config.yaml
dataset: "regions of photos with short descriptions (Visual Genome)"
activation: "silu"
muon_scale: "original"
lr_schedule: "cosine"
warmup_steps: 330
Rows from block 5, named by matrix and row number. Rows with one number belong to one neuron. Each number is 500 + 25 x the weight over its row's rms, rounded and kept within 0 to 999. All counts start at 0. Numbers have three digits each. After the name is the row's rms in percent of the matrix's.
# fc1: MLP up (model.blocks.5.mlp.fc1.weight, 768x256), inputs 43-85
# fc2: MLP down (model.blocks.5.mlp.fc2.weight, 256x768, transposed), outputs 43-85
fc1.233 094:514539476470513541512495504495500508472505527525493490523472465521452478486533505517531486474494467511506503502492487471470522502
fc1.234 092:524477488496526499483497523489568515473523499520485484511500458491496532497488491451458513466526469495507514505488496496483493513
fc1.235 085:472512572519514524532482470444449524512513486466499441494503491473481497528503529506484531455506469495499482514493489473487543509
fc1.236 086:448513530507520555523507524469489505520488529493513516495504474446447525466506540490497487485489550460442494479499461506489508524
fc1.237 109:443559554511527495505507479529508527525458525485481538496479493486524480527516485525521524521507449499500513478479516499550494462
fc1.238 122:467513491522474504505474525497520495449567485545467479535514529501522535520452485501495483496506543505507459480533497492527468492
fc1.239 137:509501515508485498507501503535508460502502515551511488499516542510531519432456538523514503497421494489515488465510550531498500516
fc1.240 114:518465477516504476538530515487556490510502546484499498471537490522473482466515490509489510532501462548446507500525499552523498534
fc1.241 098:481515519501474449494487485501510496536520476508497473513501456494521464513497514497509485498482479525467534504503539513489528494
fc1.242 106:515528524516539526517545498511521506503512478490499514525495485519503442494512499496492527486485522496467501516502490509492507491
fc1.243 093:490434512497467495464504503531476497474532513499514515487456513515475503448483517505458462519505497533492555481495483509471473471
fc1.244 111:484516527507471511559478513494497504498485447491508515424511480489459446498476535522483514542513486480466490523482469485491507494
fc1.245 086:463497490470488490463503482526535492535467477483515513524489499471499490494490497522515503487438540484470474502480499512518495489
fc1.246 072:523509437517483534483513495507516458466495511502505499507498492516511517505517487491508524528511488513481507493489555491464492513
fc1.247 117:504535540529544485497497493550526496494468486488518508502475480500450488516471502535495522512528497500488474530467496495459494503
fc1.248 071:464496458515461525466491508497495498521539534533512472503497495494500534473559524489472461416491461481479520518517521519471485565
fc1.249 114:511502464476575493487503492493450520482512535509501510514493524507571495480478528521494443467516539469494486465528488517500522472
fc1.250 101:520522499487514493539487485496490478484520544501481500510504509508506523502544513521486466513553504527518500486482500496490514448
fc1.251 114:485522499511515537500511461499459473520454532459466467467499479514548496508478529500480543529543453478458502533534528530568517512
fc1.252 118:539477454499531554508504478489486495521508501449465506514510479491509533475525529498470460516474486493508512512517485499516529515
fc1.253 080:494505493509471517502510483455542489492505484529527509477486468514461506507476500524463495536498499519463497484520529513502496499
fc1.254 086:523493457451485580495518478490507508529466512493535467527543490494537485470498462476430491487533493499500505536516495499504500518
fc1.255 080:518453494484521501553490532472481485517528491496488493500479510517501524513500542518516493550511510471508488554486498527498457514
fc1.256 068:446465510523509514539529505520482501502480493546465489545486489492543451491456486478548493465478477489461519492466484465487531488
fc1.257 113:471500501506485480499506500540509475537522476506492485476488517499492454497536511513527505484532523504530454542537461487513517480
fc1.258 114:519514513506526513492504516478508491494495481479491483504486545514473525530446527534433489475527476550537520471542522518482520492
fc1.259 054:448531511482483464443484493506456508485521467489525485520498532465480520517505482517530495494496497520524482501435460505494501505
fc1.260 125:503507513511484530489488511473479476501524500468465492466487514541467498515501517524482518497496486512489520509508539511490524516
fc1.261 121:485472505510512478493522497508515445516496478525539527486490498468495493508506484472498527501508548472498532493504509487509512506
fc1.262 104:472567498484506477501518463478480511469510494529535463492494510517542492557498535494506507486565480540487493522492436501550504496
fc1.263 075:521475484509468484532501518507470497533482558554508505488511541515502521517517495463467546511524534474505506478469472486484505466
fc1.264 086:503559488508508562485467498518473537502520516515502470461489516501509473491479477511478526519533507510540508507518467560459474486
fc1.265 091:497507513519484487504515496497487532489490484537538502492526496533569522508539448479477489498507496536503525503544562514489496503
fc1.266 101:500535501488476476498483521511502520448514527483495481451542532463495515527455521498497515529467478518546481513446478558473498544
fc1.267 119:469521482479505506518515497463532558487501500520463499471463537514514494547489471485505500508490525518520440500512497471499505481
fc1.268 094:500490492506451480494485510499515471522500520497493486504530492536532510513487484503528513497465436491513478467518506496509524503
fc1.269 124:459489512557503494521498582508532513492482472515457494499521511493512527504469510484499514476475471542490487463496488476502509480
fc1.270 090:470527493508507485490500521459485500540487486499473495520542505532478542529547496496507518509542517517525525510526471477467514522
fc1.271 133:509476488515500494471474531486538521506530483543524494516523512479521514487498515512492532499476516527541471497515501512515497542
fc1.272 093:588516533501530450476478517536491500498493534499481532503516479498490532477531470471511478511482499492468547556492504486493468492
fc1.273 117:491493497474465496513501465488492446480540483461509487513531435476492497531553514496509519527489494492516490560472460511517489513
fc1.274 083:559526505536532491531506546473489460466464499493520494557556533506519507477499520432514512514465499559495499524512525465453536520
fc1.275 097:496512486466507536526517510483466501475507488522484501494470452476490512486492462484552471489520538521478498527497504490509518439
fc1.276 063:473548526515474470488493523531495514475484495497465491475425510495500517479539573445466477522516554509508541506451443508505513480
fc1.277 091:494477492563465511514505504463488508505482497494489555458515506461462494481496487490480489505548499482503472512520493513515467512
fc1.278 114:501504464462508505482513513499507463483480447482487458506497528512434504505517478524500491532451477452488536441506501470472510531
fc1.279 103:478556537475489512494449519500500530488503492521493498480471530482485496491483501499498516506507523500512547485473489460538536492
fc1.280 096:516510492516476503490466496474492511483462525497477509457473499467525515544461482506510514519482530503463535486514513511506509500
fc1.281 093:522557521497469539539538547482460494515504462450498486528487486477503510504492482515475476498537481522441532462478477548505531516
fc1.282 132:498470519505533518491539539484520491512491501503485505500474493514483466537528526518480552482530527488502506507487492446455479530
fc1.283 106:515511486506534482497483447523529473537485513508491514498522530508457494498524514494477486507494468507524486472498480534515448560
fc1.284 098:466468507503472544474518506516543490477458525465516490509514525508529517509514495492476479523482480470499477491503502534472487478
fc1.285 084:494482463503485497537519515452478496523524539493487477520459546467484531494513514476480539496488514484483484500542497520521504521
fc1.286 088:510425511517532499515589507487513547505534546501508488476487469511489539481552492473498514531467469474499525493479520486475486472
fc1.287 104:464494480528501482538494492484529486472535503499517505513527502446485546497531539460476510561426460533460483513526510509497446473
fc1.288 066:530460472507523496541504522534547479494484518507545477508522481495500553504473490519454515422482512512484498488523544533492505482
fc1.289 094:500463545497479548500497503502500496514482483474487520472494548479517546506553533495505456503470462527517509472484495501499500500
fc1.290 105:495499509514524466535493497520443479500455477495500505495522509469519507532479479453521533452468507505500486515482491492471468496
fc1.291 085:486513531530543530467546475514507481527516529441493524478522492509538473504486505514523488507502463509531482480527481510532459556
fc1.292 122:508501520462510516499479462480492461467489493488517502459485485481469516472506510517529486506506503499520510489470499502502478474
fc1.293 096:523488511520463504513511496478464498511500495499507494537485494466503510472471451488534518516472511514537537544533519479474457522
fc1.294 118:495490487483488511527517487497444477488521499452468497512509530501508475520571493506498486522506522493477497498514487469517527499
fc1.295 096:490473521518475508504514501507504537490485471534441519533471488476496471472483491537474477489510493535514520442504472460551480503
fc1.296 111:501538509490521478459529482461504507514561464518515503477468512526462544543565481526507508515503513539510498516458522550452504533
fc1.297 098:479429536502445495530481514495523506501462545529512463488521527474495532542480483467494510446494484467454515555516545476437460501
fc2.233 098:471534514472475523494488512523488476548474466499535536534500480465473530461485488448461502521485503451539524528529500527491453482
fc2.234 092:494500471476505568531496464542489508460521493475505529485460530523507499496466476479485537503492499511461500473475519507470493524
fc2.235 084:492516490509547531517497487508447457515480503489495484451476476513483461486491482525507461517520546490515549521525497540492539479
fc2.236 081:453502466495478464537536469470503544465454475480524514535489519483511530531484480497534538543510520466495489542561505517534458528
fc2.237 103:474524495500513517502484507534461507519473495520467545482461478535503542492523518486506480533531534485484488447528488488511511472
fc2.238 117:495499466498513525538535490492461468494515478491526494497489521472521545496463540589448537472487486531529482474482522506543519511
fc2.239 140:529532527468490531495499513498472491504524541497518481493541525484467517532514485495492562532463502514524469505516519505484444490
fc2.240 108:482475498465519486466503501492481477497440552471499514513515476525498502522526486496517517442500510522464485481492518509432527525
fc2.241 099:475493471500505474477514479466536496504513471526576524545501477504469512524483484491493493460532491467517476529480458493543542504
fc2.242 112:481530448483534547507481492505495487462479518464514515523519541465489502485492515535499499492513544539499525482495545522492485519
fc2.243 088:514523515473528440509498478496484488471512498474550490506534503459497558515526510496561481474466468514459560481504480515506507461
fc2.244 110:505472513506474490447476516459506471488487478521455489511473518475493529524471483509512513501465456511538478500503519491554501496
fc2.245 075:432508468473498495527522489489501480484481538521482528483466520510478506517529484505538537510541541493496544531495491453481454482
fc2.246 074:501531500476537486562491490516494536517542501497460521498510463492488489478480496532561476515450515524509484511508539487506483497
fc2.247 105:484516516516457475534492501557574480484502531480509489472445499493492522519485499483520486519559504473490497485516504522532523500
fc2.248 073:507501511497528523512511501462541465507518505504520488507548507520486492491522495505481457498510503497533509491506522515524534521
fc2.249 119:529470467501486466500561479501544518470503488475499466525482514524480505474504543515479482533484519539510481474547543488517516507
fc2.250 104:479506462528490508560441480517459514477455497501512546491465492515477527491507501534509505528473510528501507496506478508469502474
fc2.251 120:488506486501509537512497536505535498497528464446541476478461489499406481477505503460523472537474496532498515482520511502483510514
fc2.252 123:485490467519428510477524476483520493465499465520493458500508476478545517504516505494502493488463468474462494463524477504459509513
fc2.253 083:470498508519459546508522498525470497466494490554481500524523505485512467456499529472489467519507484462477504475489483495493487521
fc2.254 085:481505507470472508496520493472553479539512503476449481465501493482529491465456475497514490445519528515509505494500506497464523520
fc2.255 081:480501499528508501524532488531473495519470491453506521462524468497474495500509461501517485491527540552489476519501452479448505503
fc2.256 063:503474550515543491510517538505571460459525516489492500528493509495573488478505479492483512497514514486530484486540539476504461521
fc2.257 116:509444471507524459448516509531471507484517484504524459555464537487500494538485464464456491565476506510503467492519520502484520521
fc2.258 114:512484507444485498501495499544523551476483523487492544486510482480503469508468504536513476506506492517537490513511495540466476517
fc2.259 057:511488508550489509497513501537509540476506485488539512554488497518477480530538497512445552550464487493538525479529534464491513530
fc2.260 124:497463515515497530527511476504475489506443442487451473491522504519511503502409531509521488503497474520500539529499453488487522498
fc2.261 118:484529534483541476478483522478461531473508503501507509497445521542510508512498461469502483547532470528484537548520488508484506545
fc2.262 104:478454496521516505528488490551477514483559510463479540499505529509502505504519497495512500473513497521512497527494548522543466476
fc2.263 072:507522493468506536490485498487493473438582475507534501482439491526529498548523480476471513501464520538516509493489519492484549563
fc2.264 089:478514496499490460511509480489490543549502484500486513556512502480459474515541494531523506518537559523479530504526494525500485513
fc2.265 095:515533513516517509523487483478511507508498498534505552557495490506545511450502493500563499471531472473489509482532510513490545470
fc2.266 100:501538540528531439515480508490503491491519508528500523489502498484509493500465491511521494473489486461501476530472501549541501472
fc2.267 115:508526478514448467531480474495462484501499544500504511493469506533454466478452510537506503525526552489504496507492497468513489487
fc2.268 089:535514501519478473530467508486474499524512509488498466554551545512487507526475498492524462505514513513531486502520490482456485486
fc2.269 127:498485482500467490509483477503485521506495514483532467521517549531511544478529537478494504529527474497499477468496528466547528440
fc2.270 088:478477518518464485546465498474508528504471539510501480506495475481485446529470524511526488475495512517549472490506526511506484477
fc2.271 134:501505511532500540524528501522512494500493503504501450501517510508483515471531481448464508493478462540463430511476509550522542535
fc2.272 091:527515516513501515475493521527498513523486390499486504459507475491524511508502487492529491513509536515539530530454532525536502502
fc2.273 117:537489512462511538509503489538476521550486508496514504470515501489490472483489481524501521479504504523485534471493431544523514492
fc2.274 076:517530493485481495502498543509525480439515463507516458523512570490509491484481482509513512516502441468529468451504532509514512453
fc2.275 104:456511468461519501512491530474504523547521551533472511509490540480484486505462471483466494523459510511488500514531492499439492505
fc2.276 054:507534482504540481469472521481490485554480507520466473510525508498492508507455519500481530463534488515501514488481503517528535493
fc2.277 092:499478539503457477480524491490523484508501541526526528549486521525485522497501538480492544491478506516468473440527536536549455462
fc2.278 109:464548506488511506498515508491517528511536481519476510515486528468486488517535504463545537521485512501496510502464511418524490505
fc2.279 104:493493525450500493505491539466489558494501511465499487499484513525517497522463511505492495503552533468508479518512483478531485437
fc2.280 099:488508525455494512520494465472530536487542488516474503499490516518443465482487499515543480491485452486515446476518488470463548518
fc2.281 086:482463515465494485536523491491497501470477484491501511507507468484480476518528506511493474477504537516544499543514492550478519501
fc2.282 127:500501473512524503501541494488525528472489500506508434529514519487520510459511475484519530519494462444491484489513502514509562508
fc2.283 114:497519513468464531387545518501482511516511458531499510494513507527446486501490519502492504547504460476486488459493492456551462529
fc2.284 095:491569501523456512518508461496522526489506525483522474504501492501510510457491512501496494493492486494480538474470451528457523533
fc2.285 083:493518502471542510497495524496462522522492495533512516520471523502498489512518498485486507527516516477532522473513484477478476525
fc2.286 093:497478491511526433476492497492493506547508532484512472466529510485527490447502471499486532508500478490520507530522536490539526539
fc2.287 104:496537539558477496493492499443533482505476493493520507516517493498467480512483497495521490462477466488493529498475484511476433529
fc2.288 067:491489525510473524479521535494492481481509490497505491492495498490500586491453451514505476501479485503461504501519543504480482550
fc2.289 095:507546499491478465511451503484500523514486529505526481506483493497507535485497459476482540504468508481503479521512448491537479521
fc2.290 102:534503508527514501488541552482495497534520555511498515500482563525495543492519505497509494504482481489516493537497522519488516505
fc2.291 085:488517485504522525528486471476523498500500510508494492495543472495527438474498507515522510475505490509480472471482536527517446514
fc2.292 116:514468536500500516463479521523481498479508491493464550491515483478489494463457529500487483511527510474491476550465494496481504463
fc2.293 091:480481527535514504522489496468525482514482476496495490502479549467508469503523492504502484504482535489483518487527486488514501525
fc2.294 103:454529520507519513496461514495478494463496519523506459506493478507499551539553478532504521512516502503477513486477495483525471514
fc2.295 104:481525461461521448475465523497532472542492514526515517532492528536519486528519498498471480537519488497515476468449535510504541499
fc2.296 107:507477477493494502490494532519507516534517505501507535514485518504517500523529497553453531544513503479510460517461524520496486548
fc2.297 103:533486516458489484502513551511521518497468496521522503538488509535502515450485501499505484510495468517498535446509506450532486478