config = dict(
    model='multi-label image tagger',
    dataset='regions of photos with short descriptions (Visual Genome)',
    translate=0.12,
    arch='convnext',
    isotropic=False,
    mlp_ratio=3,
    inner_norm=False,
    depths=[2, 2, 6, 2],
    num_labels=300,
    batch_size=256,
    final_lr_fraction=0.05,
)
Rows from block 7, named by matrix and row number. Rows with one number belong to one neuron. Each number is 500 + 25 x the weight over its row's rms, rounded and kept within 0 to 999. All counts start at 0. Numbers have three digits each. After the name is the row's rms in percent of the matrix's.
# fc1: MLP up (model.blocks.7.mlp.fc1.weight, 768x256), inputs 128-255
# fc2: MLP down (model.blocks.7.mlp.fc2.weight, 256x768, transposed), outputs 128-255
fc1.424 060:520501488453532473508503495462474461457464463513491502515513504495543480460497461562549505494506484493510553475500522477453523523497511432485508475458513497506460540500525511496475502494523504499543512506422491484485502507501456508501537503559525506471552492475518482495523468481540499523496536486515524498480491511475538488510501467475460471483484499489510530490502525496517502513537
fc1.425 077:478504553449475523490483501479517474491515504513461477479538490516503492527467498485502447519495444495502513536514505466518504433525510516494521495453456473533473501496464500493532521494512484464448505545480486513491490493536534484503473532536514534503526503489464467526504466495487476492510494476480545505508524497514507525516526528491489520545515512557496502501468469535543544486460
fc1.426 102:494529524477465508482480480493487477493459501526513507488494513443505507518488496491503515453532490478469501481512517511512521500474503509510492460484540478520466489491514495459481483435484497488521541515528479490498506533460523578556489494523510498493491513497500535477459498524522497509503504523499506491509524528499527522504433502505489446508519489491515508487530448513459492496500
fc1.427 072:581526486493519512513462508504510472498505451499507487480481509516501520480521495484468515518538502518477526513521501467487530541502500512466529496506498526472496503460479460483463525522462460457515508524506525470485485485531523483468497499542497519508486468501515494533511514502495475452506491515490529486470541512490509536513489509486500479502494491483494451533501467508463524547514
fc1.428 082:530504455523507501501513495493519513522540499527478486488515493558487559504484514492516515499541493493524513459473534482509534511481531458489531480510501469516475494527511486502493501491532475471545534518484489551468478534499522468535555522521429485500490506533457503481490489470535503496494483532443519479504501547515517491536500530487502502550511471485547516530544467500520448480485
fc1.429 107:506506462498482469503544463486457483514521519488519532475498466472524518524502475467552499544534514487563483522499496526477490487510464497486500514479482502494470508512500511484493487546535517506502461542524519509485541554455504520539482504480500459511481492524519442548519521520500513505518566515492447524475495512498489495522485511537500505506503450470533480508544497519493490589517
fc1.430 106:474522514508486506512522475519534489423508506484485488511485500504483538513489519487486503516495508486509473470505487524450505472460472519458551496529514471518493538481489527445469486506528490501540502491486533472439489535491501467504498500473519493460489486526492531521465496495456509495491534509451505530526538554519485536525506525503504462520517548516515495514514495451501490518502
fc1.431 095:545538543501514498492487481535517498523513494536481508492465471471537569556530490522492503484464504474499485488493511500511536464549499491522477508507519507520478448502500514474496487498505434486486482508510491542515511528496506473489532494529525496493551502512546442516525456498543504550507500487510421513489522441468485505514531497483472483488564461472484492475520486495523483527510
fc1.432 099:517478503467484492522457495490502497486470480527507534521508469500537496491527523468490512478529465469487480479524507506479476492503503504490505450497511537452489527518484503454474496521454499513505518535489470467518517507432508513516582486481516488459547507516550536468527477508518491514548499446531493514468514510483524515511520448434511510503488496479507511512526497505498502522467
fc1.433 106:504503463478500483487439463535501493527497493478487534501494523578542511480530466424477501515517461515492495449496502542509517533541522540522475485469473533521455500512495513515493490486518520474511491517518493529490506440497484468498524506502448508492467486506480531507516518455513539517481497518540485509505503522510517493503472513514532511517506504512513480578512513464517546480526
fc1.434 113:459552517556537490509516500509473518504520511496479468464538522473500463520512498489488473522446502478505488528488486507477488493511520482495501503509515550484478530538496489522505479512492491473495489484508483485535565496520494476469500494525448456500539451521520468501541496461465490493501469514480506520503445490464496464456481493496522518496490492494524514514525527525492492550496
fc1.435 096:508476484512477488534504492484456558508497494470474506488511508533537501445547489435485508534515512483497424471525501517475484521501514557517528506489540512459444533482454490521499502507481517499489490497513521528486534502504498556504499508536507477506481514544500561496508514540525495486472478471531533494526459516501466510491522449478529512496516502487486502475498479467457498523506
fc1.436 115:528482504478488512492505486494489494485471485483463544493493527486510486440533511557494486484500495535495463469538498514502486519469537502464504447482499537519505529519517534533526480482544453477522490496532514527501487504501516483503491460551496492448481496472455528465520478522513501567509455537507522488499504515478488511449513485545505500485469537512492532479512479503529521474508
fc1.437 091:516509481493549538493517490472495518509494491521532496524495465516520505503485491519485492516461557501499505508503509522484548502510495514528407459520536499474487515523490537466508443488532487535519481483476485486501509476477523481547569494503528512467485504485496514548550532429508514481504499512462506473484462492521494495506483490498499482503509463496497455453472518483521541486487
fc1.438 094:505466530470489530515501511515482547513482558523511518500503525466493508495482522563500495496472514469478523496484533495484442555508521526497478483494464494444497499521464517518535526560493523516520485508462495542486488539489551492484523569539512445482504543484515468510507478486505525475489500536482465508479538521501469436497457508488504511525478530481505464474469482511479484468522
fc1.439 130:519558513524454550479475520463518526497546533528475484527509483499504491485570558556484516488500517509499468500484513515494527488527481496518507476524481526513492474516506496484476529490492490505542464529488472486505492484496521546505480464514532534521526582523488519496464489496471505504476509508441516500469509551490532481513468494456496518529526451531493494500499488512485486506501
fc1.440 096:500485484515525502507507500495493499549474503535502498454477518480516520494499498518549504471486522492529459473506550481501493492522487475479474553522501504533473490472510455455485491492529438524550520514444538527489499504518517502432482477480550528473510507510519462509465481480512511492459550506527565512552506485503455493460480491499529500473530508513504528514500506499444527478522
fc1.441 095:521538528539496481473479476508532478517508525508496461502461493522497439517509538515522514516500536512539501481517489485477486508466486493496477504455506527495488526510480533481519462495489516514511525459517546483551475490504506497526504506543547485522495518502493472484468500472482497471471456497484540523470543489506519496489499502486514470532533500478441511549486483519498508469501
fc1.442 059:467486485496502468540526536580476509497491490520548488516472465478498497502472482468487514525556497488491480497459512523535486471515481523513527480483533565499505497497478476498500490478489500492476515471515469487488518493523514520486518468530541523514498477468503474511492466493488491539521497547432489482507500508493492477500545480499490498503476512492469473523553525521504480462531
fc1.443 089:515468540523499516519526488466518508477492467513510517504523477498449530543574472488422535501513415523540512539462521519538495574486539513504502523501523477473473501544481479507508538490543500466473496516450520478553517486515487526528499492515560522495523504503526522457472485489500480494504529509461509505505483504486505518524506523464464514465470507495488476525483461497524506445498
fc1.444 149:503541444473544479465475470529522476536499514532483478519510435511487484470515503522508497509520453505516505493498514508491520509467499480491485500509495483477485517494497500483488495513472501484536461529537541485510505514514486494433502492518492418497528532555486468527458500515501486511512539507542520532400491534511450507525519510509493475459500509536503462474494524513524471513514
fc1.445 116:552483526513496545491505505464492488481567501481485502523529510524493456501490524506489504493502533494493500503507523484544455528493495516503485475522540517515449501488532549487530509535515483495500462497509466528478464528481528533485502491503503468507494536471507515532481502481507512493492501510477530452485497517536512473573498474482444491500517510506540514521515494499529472506453
fc1.446 137:479519509489503545501523557501517504471502490518486499538498464494500520490490512502493488512467509464494470529478469490513507537485466489488481478532530514490509500488482501481502480484489517517523471521509500496482447504516527474504500491456558500522503503443480521520529510479486484480502530523456516478495498512508491537534523491511505483511445503485525473488514488499501458507541
fc1.447 074:471515561535502514494447485543505549480510490512510541520501498529524542573505460515466495504504519485463463490491498473502562497522532504503516497469474469436511492496519473511525501502516412484511479493476490473487493475480497481502486434496502523519511481510469471553542537521502521478482546495471489518517491478479543489461516468509496504512508487551502529486491502514485505499480
fc1.448 102:505510489536478549515511474479491494501477477469515554490495519465445508499467545538497499490530478436494502511466488502492506493502512471523519496483482467549539490473478486509511498537539524503471508507478518463454464522522532511516509529509453510491477517538497509498500469463477532473529531547498492508539535503472490502518532500452490544517454473499489498489513474485522503519517
fc2.424 065:508527508512494524506500473450469487493579499523473463487494493468505471524512503508493502536479476521520510509493494515456494516491476458509494469500456536517494502571520516506495490494470487528505546532499522500476477466513463502526475517490482482495469511546479510482503499493510494496499504491452445536506473492492468544538510529506506531511509540470559483495511504515476516510456
fc2.425 076:493455480503493489476503518484495494492551477473513544495482516522536521474562504469541556483532505481509482520496523480528479446511481507496441542507495462468522471516500475494494441509506489504478500487484524488484484509507497519459510527488496509491478520541476497545507475445516499505518526529513530488493540484509491537500525495523457504545490460524489478494506539506518504505464
fc2.426 110:488492476490450529541484501526548503484390506541486531473527476475516493509508458486508498445493526487499505524477482515437458488503500499503504503473518558459493437485476515476537495472506512545497514527509527510510509526505494516513467485453507485527504491495538492518541495537502510471482524483518489452498512538515482511494468499504484502522494495497482521528523515449548518474448
fc2.427 071:477487534491496507476499549509533506498477509468514512480489471494487531490467492445494466500506479540503492456476516518483503516541462473542473482517451507498486512450442485458479491481498497531506491485475523515529505501540472518500486517474527524481480532517508519503508511513465518486567517493528472492465524484473478480520498506464468478504483535466516530491508484504539524511478
fc2.428 085:461512506501454534497474473509504464526467538516486505461487485501443475476536530517535494541486533500532474519515494503524501502517508487484501510519527497514521505529478486456460503465473531538521516498489500500546489507506501503497506528482505499520484516481501524527498518497491450479483485477529518422485529530487443538491511557494558498532469519490522491489519460502533512493498
fc2.429 113:528554462474491493493503504515526476518464476523496492509517491458543552520464454504527470476447530494536516482464553516497493495525461492512515543466520552488493501490483485501519517476528489503522509488556463516474543472465529536504447532478486492547539528455499476544512495537509480514500476468508517528490514466508486493485529479453516460490484503535462471454509477554463538523484
fc2.430 112:462459459450542511521516461502508538492522522471493472490471461451470524488484470452489538517558490512515522473541514519497481504501484523511480503512503483538513504459482468519507480470496510535507472472511444533531464498511492510513488538519513520519463532509513534493523491528498520495482547533548514485504490464530487538521494558490513491508544536430544505487509510517469477486494
fc2.431 092:509527510448461519531556494478479507525494527489547529507473517542482470492492520499483523491511482491443478493480508476476461464453475511492519458536518418502475506491492498530543527482525461549476466538488485473475496492487461465524518530526515525465493496513505512547513501514498509510505486502511521469491531479505497511485496485503506530481489476572520531534493498509508481491505
fc2.432 097:481526535496490481499476549489485517499505506507513477518491502487503487504469522487514546499486500489524497484484477455517519473518451501486529479479509514511516473516500530526505450516538476551505535526489510480482475534469482464481554527511489517486497494541487496523460523516439500515452504476538430551498451481488509486498477464466461477504522438481543472510509483464472524504503
fc2.433 103:508455486496485518516484487523490509522460516516494494532515508483466530500497501515488503493452476503465496482470507512527475502530532531520495517483498487458532467492487479442460485495527452544463491498527462474492498536505503507512541490541486468495494503533554555491481491480513467497561487537475490504480473533535515484493484522519498510482504491471487483466513508506448504489512
fc2.434 112:499467450494563514513564482503507491481469455528525541523498464513498493533502482552519542524534512536526497511487521506512514496511509523498529495502525514536532523543488518481487495567491495491487496525529521459486507484508538533479436490504535514506465491500470489487508489506487515508499502503503501521526501489442453472484531507513494506525535478519535472482495484512507497513540
fc2.435 092:539440515491477490477501498488497518499478550487484480527487514487531521531518485543441448505477531520538457481505484504486526538475518517453480487510514511534471458501473541528490515516489524499510479488511469503490484537502475524491495467490547507483496494486490497470524475481485521525480477513486474536464524477488507453508500474537480523469496512476489510547488465505473542512468
fc2.436 110:477491492464537506488518492502487519489521558536458502520467500504527492498480503552519447533474520463483477498516461481521505500536480529544492445535523494505479506504525522518526511508535523492537451536506486459538449519500511521508513497463488507488510497536518535517528505474511486519484513481475501522529507476475518492516479482481494544517543540525457490493498521553456504499519
fc2.437 096:461494477504517516498484479482505528478501532469532470542468494483501520500503549438475507529468497529488531506503531473466561494510495491491508478458460458482490504494519487486473460498509511495511503485491476455546511512501489509482532533511498476509488500505447493474498491500532529519492518518527556499461469506516487477500520487487514507480459521510460497466535450485494462520488
fc2.438 092:494481456489477499486517518528483494516466484520514445482506541553520482518475458462495458519494487480459501476468532466540571499537518512543488522501503508501533504499481525501492488467517533504501473463516538499475461500534475473535526511509456522512487527484508509486512484551462502480488502459526527492472508486528459503486533461514451511499494487478466511523504461483529553544515
fc2.439 132:561476489497528483474490498528524525518472494494477473505504482526501540496543517504466481546480495473506516525483505480476495535536489518512506496514491515523489555527532514525505507514508521532524499517518395491534494483481485480475509468514526533490495489505482512500483507520512469535552491528467544533491468456489458473507495501476473499468521516502472525449493481498524472509504
fc2.440 096:493521468491524483505500488545537518511524521461502527494509542564509479522530511523499493533474513488502495453507474500526476549506500500473474472488501492499500501508536502439537525487525495479486495517518509501507484494487474524517487505440467525501508511500490492494499517500506542539524483522486461470500519484540517512475452509454501480539479527499568505503516440476459523464474
fc2.441 097:507508468518455525486503489478456514485479506493499501523523505506496505555465500485493514500470458521510462481488470526473468481461464506517512497501492514482402427517452491490457498505483525556506470489469487492512499452522483496494505472484497439460517491554498533495461506521553464468520487518496468531512455473481507509535462467504539471489477500558485508511485467534493497500522
fc2.442 057:509487506513515476507508502507493473506506510486490479497511535472509502512521532472493527497509515525489511519461526535502482508454470482509499510531495464553555502531475474498471499488489488499515511508498514511456482511488499509522450489493535468491531531543553481509516519544479494500491503557483544473481498504510533496455474483486521468471521495487487468504472512510484475489524
fc2.443 081:476506493465505566478499493489534511497528486476478520510497501494514484490482543503486474512507545495540504484511462476497498476458450530523482495488495475473452495526515534478503496536540492515517521485521520497500507521535564512528480499497529463474467549486500473512527493514537537523474508460493538475501510547465556514525535503486490479488512529514491501481508492541479498476511
fc2.444 161:504492512495511544471499511516443463484504481526498483503535494553499519508470451494542478486485505487474475459460499457486537502448494521524541514489462487498504506486473517491519506466508493483526473523524489474497493479489486500446482477506477468460473498494477511484505518502532484563519497511530529492517483498539529471593461498462509493512521487491509473487543504515467551473508
fc2.445 110:467498490490494435490504474461457516469484486503484520509458481517507498510551461507520499464454511453497522513477491501496506539489494513489507492494483509492498526475474494504527464508515486505522464521520466463510518498529510487498488464499495476510481490505518498480484498492523432527556477509491544479500542464510496517503480493476467502506485489487506539474548496541505496492480
fc2.446 125:506478508468520469497492425526445535457457494497499475523491543477480496483526495483502505477505531494513527478431488559487506467491515534523491523490474504504509480465497499518478535509474520533507488508497456535510436499490507460497514492544529492491493484511470526467492501532488503548469481494489552497505503479518538542514479523477488507528516500510482472473488526475515450533513
fc2.447 077:491504507504522470490468520522512485491517507484515476492488498455460481483495519548520492495508516537463506533495502518498461499516503450485557467490513490479496485511467531488489491472469502514474441526483488499527472431507527485512510468538544494550481523508513542530551506519479492492441512473485548501517504490439493513489525486510503510449452521487485478482514519470523538518477
fc2.448 105:452480530517469521494499508528489502465456538522478493500504497493538493499525488534489492484510480471469519474528476490480543490491489458540494515469495508535453519499502497501490495464502497508472546524522465476483457494473494452554532538455514522499468497472486518457539504503492512528529514537543499527510517525507542486491525522542512501507467480493500488462515511491521493531541